From a checkpoint of a small sound classifier: 116.0 epochs.
Rows from block 3 of a small sound classifier, named by matrix and row number. Rows with one number belong to one neuron. Each number is 128 + 32 x the weight over its row's rms, rounded and kept within 0 to 255. All counts start at 0. Numbers have three digits each.
After each neuron's rows are labels from the 100 clips, of 14976, where the neuron reaches its highest value: "lies over" is the class under the peak. Only what is clearly more common there than usual is listed. The data: synthesized solo parts of chorales (CocoChorales). In brackets: how many of the 100, against the usual share in percent.
# fc1: MLP up (model.blocks.3.mlp.fc1.weight, 512x128), inputs 0-31
# fc2: MLP down (model.blocks.3.mlp.fc2.weight, 128x512, transposed), outputs 0-31

fc1.203:194170116144151063129162139122121162137088129122199112099105147167198149093188137096083104074131
fc2.203:153091160129147115193156111113121150125106139130061145122165148108174095116089114088118164140149
lies over: E4 (41 vs 2.9); F4 (31 vs 3.4)

fc1.68:067146050131136202172141133113105167170126188106118134118078100168127128086110124117162203089099
fc2.68:133071172114152093164087140118146165096107100139116086179127125115116143134131104114088124142184
lies over: A5 (46 vs 0.8)

fc1.0:059156156143154121114126118157104179176135128124114121134067075165109149093163141132131135065108
fc2.0:151143141132171182136121050100094094099116113147075111168132159129067126113168080094125157145123
lies over: D#5 (37 vs 2.9)

fc1.369:117123100155124111164176120151074081167079145066082119093114156117157085107111117102145119117177
fc2.369:175098190147109097189090172099100184135110178166152133167083141157104122170119112129056122161181
lies over: D#4 (29 vs 4.1); E4 (26 vs 2.9)

fc1.254:129127137148192101111117124171127090117116194119131119078070130097124107135147135107127089109095
fc2.254:105142121131140063153141184090122132123137163129157096111169119093144140197103132105144130149152
lies over: C#5 (47 vs 3.6)

fc1.9:121174067106204128076123143149148118140111123143176079146134148098120113166133126127097108104105
fc2.9:098140131136141140140143145099157092156213106091131073094142096110130113196122090142088151178098
lies over: B3 (58 vs 2.8); A#3 (31 vs 3.1)

fc1.61:091127111145174127137085124128106136073203168108157145134108168081161107106098111162134063117210
fc2.61:160160152105149140091192136160106132171081085147138108108159097165145117145149167111116164126032
lies over: A#4 (52 vs 4.1)

fc1.302:078179104187125156130078113111162176191116177102164099101103112180114126060188170113077089117137
fc2.302:182119112047204162072162121154103100109153097140182159110190150127121136107108177124093099123109
lies over: F#4 (49 vs 3.1)

fc1.18:101119166174151155189156171118132094072097171145164114105134166164160100080184124122162151122104
fc2.18:099106142103061075120173114196114121131071073123093097142055103092154106133081154149106132040173
lies over: C5 (58 vs 3.8)

fc1.469:102107095144112153220144151188166109116071118117128096152156152141141167107082116058098102139188
fc2.469:147124169117134109056130101062116117122169135126133161104116101092085070154188118169138145124069
lies over: F5 (44 vs 2.8)

fc1.91:133113113117130112133104178134102155096160154094203078114022089154152094118086137127154153127106
fc2.91:133120136122123116099158106110136099174098096145056164173225165084090144140160151113126101103163
lies over: D#5 (61 vs 2.9)

fc1.169:079140121095141096125146190123116093112107150146199083079124100110140106167131130147154117123099
fc2.169:110113143152153128114076177135140038119212153132183072090161073130108149207099115111132177178083
lies over: F5 (29 vs 2.8)

fc1.242:115185149153132112119123152102110137124144099098142126141103114128154106095074156180114118105140
fc2.242:112144116082124093114158148094172151134160161096145114176112118103166178207114108098118102112127
lies over: A4 (29 vs 3.5)

fc1.73:097132125115171119118141133106145150165112132161150125129164163151126154113155087104083152092090
fc2.73:112077083097141158100101128130076173156156097082098139176170147178099150112155123142138161178155
lies over: G#5 (37 vs 1.4)

fc1.56:118131151095140191180102130136205160073108124183168157107098121170157122086106096045123154108138
fc2.56:153108106157090055097169142094133152200141110090081102135102130119101125174086152236116126126137
lies over: G4 (61 vs 2.8)

fc1.285:117152135124120107043137092121183131209065103115096129087149138094142114113180094183115087113101
fc2.285:100164139128133173181090155104114091027191187103175134134109134164096092122119149096172125125120
lies over: G3 (30 vs 1.8)

fc1.389:046164134141211130116147133170116108140122200140182133143120112093112129148140101096087084115094
fc2.389:104151110139134121158145147107174092133195140125180091092126113124124081224116072123105131189126
lies over: F3 (51 vs 1)

fc1.206:136184137134080110127095141141180113094145179081120120088087104144137121132197132108139071117129
fc2.206:134072115128142117147143090114076125167117057169111125148164157113132152110060118141120148142120
lies over: C5 (27 vs 3.8)

fc1.204:175149146114128088101174110116148163116161143137159144148108139160136128030150156096112054069148
fc2.204:160136169061129123096155120145128062135150105128124104115155109170233098130098150081108123131093
lies over: E4 (40 vs 2.9)

fc1.211:145114140122139115087149182088072160095069120171170150168106115125173157084187117133198124116100
fc2.211:094167124137129107153121102188140117109173128088061103101124157113103132171082167133082140095152
lies over: C#4 (43 vs 3.8); C4 (34 vs 3.2)

fc1.5:118115159143174080161148160109102120127118081137180100095106088092182107156093116101143137110076
fc2.5:120094149132116128156058180173148046144142162124161140079114060107176159205113132125159143156094
lies over: F5 (38 vs 2.8); D#5 (26 vs 2.9)

fc1.159:092155128145193078201145098165101152153077088119118109128132127177132136147151149082118122087064
fc2.159:151129198159157179164102078115110093098125103165077103177108090145065107154140152080168137157125
lies over: D4 (32 vs 4.4)

fc1.445:071153150123178090124189142117120099127106056063124152096129076121169116184152158096068173105155
fc2.445:173076084167129136141097108114141155132171176141132088160078202110101153067069099145183104140139
lies over: A#3 (37 vs 3.1)

fc1.315:172168120158149127113147107136162098171085130124173128114152080148126102089140113089047072101098
fc2.315:112099100141118194108140117137126157109150102138124135100129151137068102074133147082119144148107
lies over: F#4 (33 vs 3.1); A#4 (26 vs 4.1)

fc1.199:136145141155178107192161046159142081144075127114094096159101134167115143138047149122094148101106
fc2.199:130089121074124155081080204135117143100202131126136173102141158098134126139209117135132118174140
lies over: silence (100 vs 12.5)

fc1.363:147099145119107177142097135148166123173163132163158119115133108146146146080126148140136172091139
fc2.363:100130107165097115114139151111169127175094085017158133149101114097152109137106140207122078126125
lies over: A#3 (26 vs 3.1)

fc1.224:133074165108058134163144139112160168164081153150171148077146151164154069084167076095115119117176
fc2.224:158167142145078100137173137141135156155148144037109164109080092177140146169117153128112074091053
lies over: D#4 (35 vs 4.1); E4 (28 vs 2.9)

fc1.44:078132072078087104166077131162062151141082088129120128098064181128135129150119136154109143137108
fc2.44:159093164172150152108184130081175091129151150118142123160176091134101100075120124137120111103149
lies over: A#3 (26 vs 3.1)

fc1.75:089146185135193171094134152132140159172146129103102086159113197135134124137127097105097154093084
fc2.75:150152102133145134109112141191092098162124154136103142124138086124186179192154121122064149150145
lies over: D5 (31 vs 2.9)

fc1.404:133126152154169078117138171105106108155142104091165167129164158163126123131084114093093160145096
fc2.404:105108104136154116191137194129133106157166109104130140145159150139107172121083148136122118195146
lies over: C4 (35 vs 3.2)

fc1.354:131207082104130056135134112110124091141055126130116143184110134128141146163107127208176102156155
fc2.354:101061126137140185108106128147134155100202121103177148065139145140095117092182103063071151123100
lies over: C#4 (30 vs 3.8)

fc1.463:119177115149154144122081095144082165101109127118114143140154128168150097158122146132103057046083
fc2.463:133094231123121208140085125150168095117145086135143114135062111111075125148163149101171140166129
lies over: G5 (26 vs 2.5)

fc1.176:097185163164143083120200140129098155137142130123152148096090103141100136157105102132079145106086
fc2.176:120084078108162164053098072110114101067177137132178132088184154138086095167170071194135170186095
lies over: D4 (50 vs 4.4)

fc1.11:108156162145145139081140145114163145116084169129177120109077050171122109070124135065151126124122
fc2.11:144168154110084147126122104127129153155166106160109113140154117180147116087181207095153095141110
lies over: C4 (44 vs 3.2)

fc1.178:128118083095084156173175134137178129126087117089112185032118095102116127095081108155143097120126
fc2.178:153121199181051079131090128105136121104150157136130111167140106159145111106160123098136156106116
lies over: A4 (28 vs 3.5)

fc1.28:085102152130182154146120179152191119113109140117099176122134114098102094087142102104093127119149
fc2.28:156208113157069152093143104081176185183084146104147086114163149140149133121086116154110125096093
lies over: G#4 (47 vs 3.6); G4 (26 vs 2.8)

fc1.65:166151099113086089129169136086163157161128126118130144160100158152171134100075152091086086146021
fc2.65:100082160132125156126060133161115097100145137130132119068131098084090074129193124149190123101234
lies over: F5 (37 vs 2.8); E5 (28 vs 2.6)

fc1.259:096175159174215050196131046168122091146121111151129143159119130178122129145129187090125118094049
fc2.259:139107181152189171151083120122080126109076100144067109136143108173078120129129151124133117140146
lies over: D3 (50 vs 0.9)

fc1.187:139166113132111078153142089146071128197090094135136103074141109104121143098129115069136063077134
fc2.187:159093164131096148091069098066108063121146136143103117085108118062172150090126134107157166144090
lies over: A4 (31 vs 3.5); C5 (26 vs 3.8)

fc1.429:138151218138156149159136113137153139129094140173175139162112053158046108131175120105095046136069
fc2.429:119123099205184156120126121107137158135132054149090165100111147159085119071117157084188178108096
lies over: F#4 (43 vs 3.1)

fc1.462:098218122131166104093113077129180128155124126110200152125131136075093144123119147097056088107113
fc2.462:086097136121136192080149109157145066098106170119138091108156147064110158133131105115103180116108
lies over: A#4 (29 vs 4.1)

fc1.83:143090068145110179116191205118118205151136165061137152164114141125166160095137100131128112107113
fc2.83:114153206101162098149098084157116074101136076199141097087124131129109112172121132151123125128125
lies over: silence (100 vs 12.5)

fc1.335:157136143156145142155121109153148134090127117141133108112160088138156108099169119116155123123120
fc2.335:105112150156058180151051123110102114122165096079172174115031175111080130134141088136125102159095
lies over: B4 (44 vs 3.6)

fc1.423:069137113114183119132121125117131138081119129115173109135085100196121121077153178157121100089125
fc2.423:152195098135171152111128098165119117211102121152120139168125166164105066099129099076091167175092
lies over: B3 (25 vs 2.8)

fc1.59:096094161109070089122129083154120103104158139166164180183123135117113145106124146107162089123157
fc2.59:176166124089138172086150140107123176168075121062118072056134110116205113102143149142071148117082
lies over: silence (100 vs 12.5)

fc1.454:077131166115133169182122156091164151170164167114143106072115114137150165137067128106087150124116
fc2.454:174160118075057157072120119133173161143088139194118058083098104144149116131154158125123180142127
lies over: F5 (38 vs 2.8)

fc1.324:128137169136202063142134174161145154138094130133161127086069107132154145106113107093137077099120
fc2.324:141102133119102061144105161142099088129126184110116100075126130075175185171124162132152140158100
lies over: D#5 (63 vs 2.9)

fc1.371:185114120161167095110138147130179129135082133142157137142105154168145103057151137072077100064105
fc2.371:127157152098133117156150080108100105118165119138115110151163095145155083118125124059104149142099
lies over: E4 (39 vs 2.9)

fc1.372:034159141136193097061129081138136174112108085142164125122113125138126150158158089179067134093076
fc2.372:158123071098214166116104117075119088119191127055167150112200127124085101170159066139108156144110
lies over: A#3 (52 vs 3.1)

fc1.175:123147102132105057090147120105187093169123163185133119170136098099109121111116168147143168085107
fc2.175:131144136153167205150065132148088178069111071060134159129105157195130143131159130134123109151138
lies over: F4 (71 vs 3.4)

fc1.209:167135143142078149057210167080184129176114067110107064105166169176134112139126115094116144079142
fc2.209:119115131134139132194117115180114072111143197101134199145059113073104101147150117148113162133100
lies over: C5 (35 vs 3.8); C#5 (30 vs 3.6)

fc1.510:112127076176179154154087167117089176148114118115213101108119134122183126102142169098095092115108
fc2.510:132160216152120201058083152137114120101162098090138132125076115152094148150109110149162134173091
lies over: F#5 (32 vs 2.5); G5 (26 vs 2.5)

fc1.43:094159132138172138075114150160144086070100133081155094132117111090127125159131081114083110142085
fc2.43:115152114162165125123182148132140085211188132098182127114118137118087114138107141138094140158107
lies over: A#3 (40 vs 3.1)

fc1.258:120148135119152112142101151149147150099094157123108141111081116071165109148143115094123095137206
fc2.258:119100102145120145113156129126126135148147086117154138130170155183075127086114144177123125132064
lies over: D5 (28 vs 2.9)

fc1.25:117166133163126062042150116144120192080096066093129117114115188174122073101144124115185123077145
fc2.25:091086135110105199222097117156122093167137186138117131148155075122111160145139131117084138170105
lies over: A4 (30 vs 3.5)

fc1.128:068150140163227174090130165159085136098117136013133128140094111125141141109127114158091100070099
fc2.128:132139157094161141138071144139126141193112089176114128109110155163135185125145121125129147123129
lies over: G5 (58 vs 2.5)

fc1.184:088106123084099128144160149094168123176085169129169142066148126105108062126136070157088116097115
fc2.184:149119181139029113179137141170198167184175161107183121126115098120136132146117106132082101136107
lies over: silence (97 vs 12.5)

fc1.252:070101190162119138043148096164119188148142091139153140171056141074139171146145110124111095127145
fc2.252:156187073081194122135084140086143105122119132067136130066177110149136121112120134146086125133100
lies over: A#4 (44 vs 4.1); B4 (35 vs 3.6)

fc1.406:173151154164066055197132172157127104127102149135135130106079119152137138129110131125174134074101
fc2.406:126084095122104115125099137084066102156134120157168118056076096188184107145119164117171082145108
lies over: E5 (27 vs 2.6)

fc1.377:191133163196051124138125168140157100204080082147166113067066090118115066087162096119100106123163
fc2.377:123104078100083187133151103119203160060127138092222123166117094174123146114124125145153054092075
lies over: F#4 (40 vs 3.1)

fc1.36:119142151150183101134086118122151158151094110156138090097137157161124172133139167124115126079033
fc2.36:128099173127140153167105129125101106156092108163058144148150069134125098191122152119120117163132
lies over: D3 (51 vs 0.9)

fc1.273:142122115133187122068136140121066201140117133106134120082055155089159176094144154082053117156073
fc2.273:136141145139205135100121130104141134104079118127075194105104150123112167137149108149165139085134
lies over: G5 (31 vs 2.5)

fc1.170:119118084131145088072140131155113114151148101123170145129125104104183120095120173120098066110139
fc2.170:086150148116123154107157100189111084114126131153143130109155129128157133125144167131134140095121
lies over: A#3 (31 vs 3.1)

fc1.448:171144141119101163120194141160185144160075142126148142149109106079111098097139128120092153094118
fc2.448:075091146162084130172139128116146152138126148122144175094114143107154105098134099128135086065140
lies over: A4 (56 vs 3.5)

fc1.45:153146123126160075120166095177176155141092123130188121182112137091162081163101071181128108119119
fc2.45:113118064136112113155098150096092131152164171107136082110201126166148123147071139128093120135194
lies over: E3 (25 vs 0.8); D3 (25 vs 0.9)

fc1.451:151116129119155108124103156195162118107090111163156166123084115158184105117081161053123150125131
fc2.451:117123139149087157116117068045170177176174145108106124142167154103080139108146103169126155146179
lies over: F4 (75 vs 3.4)

fc1.465:141121125161135086121087123113057217203184133169153166089094124101090082097185134090062133063124
fc2.465:109119092097175183064092078105107141104178131126134130154135137147102132102149072144119159130100
lies over: D#5 (47 vs 2.9); E5 (35 vs 2.6)

fc1.446:103129102114144110160161151163048177112026136124162135104103096222152089089135155143144127135128
fc2.446:191100094085167161106161123131190059116188114167188146135073181144070133128152142092110091152118
lies over: F#4 (25 vs 3.1)

fc1.432:124075108144139097109148164136110113164185148139164160128093154115133115082114118098189154146149
fc2.432:156184165096137168133124090107154109097086100115114086107172084167124113193120147140062123099106
lies over: B4 (47 vs 3.6); A#4 (29 vs 4.1)

fc1.232:127110162115181083133153084184109136118091104144161172154126133146144129129146138121074110066093
fc2.232:098163139122166188116126156117094135100144101084093086209174179096110109181137089097139182079162
lies over: C#5 (44 vs 3.6); C5 (36 vs 3.8)

fc1.274:083126140115154094134163175103097105126103144101137145137148105162097138120086171103079118046108
fc2.274:146110154142198106131163142164116172145132072162132153212177232136137125113163147112150121137158
lies over: C#5 (26 vs 3.6); A4 (25 vs 3.5)

fc1.505:090120133147180160135091101159100189185115138136118125091099082162125114107191134125133128076072
fc2.505:119098145116155176110141060117096100109126105135080118212123136107069142113163095108138176139120
lies over: G#5 (70 vs 1.4)

fc1.208:149188158128145104136095086154093206148090120095112114104130143169167150092092134120132105130135
fc2.208:151059117108142159109074188108119153124114158142117140225080123071104145144165096157123140160176
lies over: A#5 (27 vs 0.5)

fc1.181:186119147151154129175122165150104102130183111125175097104136098181227126111079165127068119074105
fc2.181:100131179103139055107129157130121093177144165143108112163137070117178134104129117092144163184191
lies over: G4 (39 vs 2.8); G#4 (26 vs 3.6)

fc1.84:155154127127137123157144119141068123126072078075180114123132081124167134104122122121123048094071
fc2.84:128094171167098220108051153130115108094212134129137162099040133121078101115136096118149122147131
lies over: F#5 (42 vs 2.5)

fc1.114:177114182119125111131093115152132098086182080142151157134143127166076116139123181131164142102132
fc2.114:083129064124144162098144111095118153150124156131115110146114136117132120124145056130106138189129
lies over: G4 (51 vs 2.8); G#4 (26 vs 3.6)

fc1.396:134111202152145148113117081168133129205133083135136061117137123097107115150165111116134150129090
fc2.396:124099122086131171109117115089045156147123157143093163118148136138086161045191112131119117089121
lies over: D3 (53 vs 0.9)

fc1.106:114128164162123132090106143108167168102166142106171142162056192107154114089122172112139069096156
fc2.106:141099121116127134099110116170067113140131100159136134098164055161121135138130109150141148164097
lies over: B4 (86 vs 3.6)

fc1.338:157132105171188140152104190162101118109187159104077137110132040169107134150069175124044143068078
fc2.338:113148179146182122122153111111113131195144122183102155174176179114142221095139165089106150086170
lies over: F5 (89 vs 2.8)

fc1.271:076145069108129092118097126166122143121115048138107075142104093129135113110168116148110122192156
fc2.271:142094163131127171113170098103122115124123194116138164119142174099139168151082137112149144059144
lies over: D5 (54 vs 2.9); D#5 (34 vs 2.9)

fc1.139:108170093132106140187130123087118092166109070087109089112157142120172082094126099131078098142141
fc2.139:128081137135132099076128156167085192099117183161144132125098121106093195175141146163188173116152
lies over: C#5 (44 vs 3.6)

fc1.201:114118066174127116134060110149119142119118119139129104129112094157120112152075146099169120161135
fc2.201:154135175067132153124203115099149121119123150140119135107133172082145160072178135143069151068131
lies over: C#4 (33 vs 3.8); B3 (26 vs 2.8)

fc1.241:102098137153132081148170153105149131124131089144165164082111137135112127099068107160174065078106
fc2.241:175122081121077158090141101169111125155032153103131141115109121126140143159166200110041181138134
lies over: C#4 (35 vs 3.8); D4 (33 vs 4.4)

fc1.312:139194141157164082204132123133071086157100073112114142154141162106182160085166124099128158069124
fc2.312:130176153073126173083140113144103055119172168177100084116123086114137160120129146028123187105118
lies over: G#4 (51 vs 3.6); G4 (34 vs 2.8)

fc1.6:175203176117099091147062129150057124087084135078155134183133112097147073120143111114141067088110
fc2.6:102084157139058206147109141154131121119194077174150150108119135131109084150148152088129141199095
lies over: F#5 (54 vs 2.5)

fc1.49:165155122066144130141169174110127104106073099081133129162125161196159089084111134111103090108092
fc2.49:079110129109165086197129123140124070161183127131105086140169114151147115122096129052102151168170
lies over: D#4 (34 vs 4.1)

fc1.329:174216161130177099104158119136112142127106135082108146185168151189154091101158102118073155052135
fc2.329:104108150110165151156159096112189075112105113141112122132106133130190090097131104060122160126135
lies over: C5 (35 vs 3.8)

fc1.191:141205186111185100150099108137093133178049104180148062149108135133145124145100140081089127106116
fc2.191:131158132162164132178117137079077146150094147086071087179177099157084129167094138085123154175130
lies over: G3 (46 vs 1.8)

fc1.340:146135070129146131140157128084152137161120183027109145139102110153101094123163137124106158138112
fc2.340:131089227157062127135091127183136112130110086193152112081160116147165139107146111125131126108143
lies over: D5 (58 vs 2.9)

fc1.332:118159111187144081098163115106057108131125084095125147176112174172175151104198117101128136107107
fc2.332:171173172087199111112129148121137106117137173115134093114146152142146126182148182128046127079104
lies over: B4 (72 vs 3.6)

fc1.502:160204102137162112087091121159064146117104123109122125086160131140117051107157141154129095086081
fc2.502:097101210158109221129084109145169115110130095158125145191071082123107161172123168093113120114112
lies over: G5 (32 vs 2.5)

fc1.154:175070182192138104108182076198161129126125123084112153100129128128092157148138156154120133131180
fc2.154:163126094102074118203096189117042168108168097156127169134132163125139182116127092132120162113051
lies over: G#5 (65 vs 1.4)

fc1.149:102167189134182129120112090156075095162082147166121079113131087142097150129153179062176142079095
fc2.149:130162184129125153117104030100086099156121125129085076118152114106132148123112125078104131086117
lies over: D3 (55 vs 0.9)

fc1.379:135132126121196110111127108154128108101097148094148120089117137164121095129180143110101094074124
fc2.379:124160163160135126065166112099145131149133098147111123199195166059127129162112138076141163131147
lies over: C5 (56 vs 3.8)

fc1.105:127083124132085090126093136174089191154108107118060167104126131124104092064132124151105136137125
fc2.105:088160143101170172124165137096136087095147147154232095134110140091148139151130109150106110123120
lies over: B4 (48 vs 3.6)

fc1.64:173080177134058065176091172117142155135156122148137139152152186159124126072140082149144133095121
fc2.64:124159111125121159134132114128073108126072182117128154099083083104167142134127152124167083153113
lies over: F5 (29 vs 2.8)

fc1.322:169141055095104106165081148171087107179114135163101153112089130137090114115104123159173134137102
fc2.322:094114212163127139095169090077153138088141118087132102141169118136170141118149109103075121111155
lies over: B4 (30 vs 3.6)

fc1.1:149180146159171105155195097183066167124147085121145079125130112174108140084129164121126154125067
fc2.1:076124202143134167146093148110107112107105139139047157135131063163114132188113100109166145107160
lies over: B3 (63 vs 2.8)

fc1.180:093097060163083099067108111066151069117140159122145197115148143116104130118146173138158120139098
fc2.180:184172188100137154171153152168149143115110114141134116144104109158170132139146094148122095123111
lies over: C5 (42 vs 3.8)

fc1.381:166067178108156157148140111168135169145109080108144152113062143138104113100161103129143184122115
fc2.381:095141106097019132123142108124134152121159124204102128109116096107105147130118159144159156069184
lies over: G#5 (63 vs 1.4)

fc1.344:105169124140227132203082119106126200121114117149158099141133112172115138071092118117149134094101
fc2.344:108150174120171103074172136145114087140089108168118149151107134118127132161161144085066108150077
lies over: A3 (50 vs 2.5)

fc1.350:105098139180041140154145179157166147178112163131182155058107109090091062084151103112088116124137
fc2.350:158150101140085191103118085094220172134083109083177167119093067145134106121115112169149066145075
lies over: F#4 (62 vs 3.1)

fc1.171:148126097081146161130120175123136171098120103157159106119109132086209123082115163122140099113078
fc2.171:159162148171167160083087130148067101114157148097158149100066081139072125135098098182146114158093
lies over: B4 (50 vs 3.6); F#5 (29 vs 2.5)

fc1.295:069000119193131176123135149068145175102164153137145137145108126142122132132148169079148080129157
fc2.295:175232140052107088118132093170152089148075106123141097087131130087150130131093088194115152111117
lies over: G5 (42 vs 2.5)

fc1.52:176135128133161110132148127137166137125098105156155134127109159188180123047147129079084109041134
fc2.52:150128165075137111143151073105120085143176139133112094131146087130157091123119130067077137133135
lies over: G4 (27 vs 2.8)

fc1.173:074159121118188094113137068141107069160084125116181135139147127072110113110155093113104098097093
fc2.173:112133139075176133112154096120134048118149154153152031071141110063161142175136110120105148139110
lies over: D4 (31 vs 4.4)

fc1.508:130087098098169089149184123142083179128064093090154137064079132144157151075127114113101102060141
fc2.508:179085088156160081147132129127105115138115174149101135099082130122135117122116151147138148181111
lies over: C#4 (27 vs 3.8)

fc1.148:169141147138184145066096098137147044133095096156125087131113157075170154131120150120090137119120
fc2.148:069185111095171151107133141143102104120161116103171115100102101063135185135134125131101121128088
lies over: G5 (38 vs 2.5)

fc1.222:174148076094157113139112177062154121059217166119171146091135169161127106144068139157146101103127
fc2.222:095100172148116136103136081168119131175048080169064099176145087092118147114202125077140152144156
lies over: A#5 (32 vs 0.5)

fc1.147:174127076120107122210087212097156084166154112088144196106104110155126154153126084107116091103117
fc2.147:096081207124147099119150052143145192104092130138156076086088152137157097067160127193156166155166
lies over: E5 (39 vs 2.6); D#5 (34 vs 2.9)

fc1.89:108121123138155123082094158197091159101128118139193129129086136119170096103151147109078097024113
fc2.89:148135167149139146193129135138120127123156081122114147116107125132133086173081158165163095194141
lies over: G5 (79 vs 2.5)

fc1.86:093139079174086144148188141152154139141053155045162118143098100110159085168087098110116155092074
fc2.86:183116154111162113216055108140095082146140176143150092172130127147136169133103101127094107159183
lies over: D#4 (27 vs 4.1); E4 (25 vs 2.9)

fc1.182:121123106075166064140142150092124179129077080120094116077114100206146139111067121115039188055093
fc2.182:144073107170187117141083068098058131145136160139139109166059150116085130133146135203145105161132
lies over: C#4 (36 vs 3.8); F4 (34 vs 3.4)

fc1.318:185169142095091129231161160153165153079092091193078101097125157104154173088123144097070133105135
fc2.318:083090140179127111052103095080106128144166166052165154149119085135110080167154091145176113148122
lies over: G4 (49 vs 2.8); C#4 (29 vs 3.8)

fc1.239:128140095190166096055173152145084166104103124128147116137118108137092090108118158076084134103085
fc2.239:154136155070173142121140082136094098166145185124107116143163151088149202191163157116104092071127
lies over: A#4 (50 vs 4.1); B4 (27 vs 3.6)

fc1.428:091129157138170077183131108170126158164084138136124120174083129175106178148132167111109122070072
fc2.428:121126170154169149152089094114105090122120082098076105145116057124078092165130110102181145174131
lies over: A#3 (25 vs 3.1)

fc1.141:189088164104120138128166161158169164107112092121128122114124146135181122060109179127117102095073
fc2.141:184143076191106070144133105093093149122105165175107114075103106075102121204147095141115166132194
lies over: C#4 (27 vs 3.8)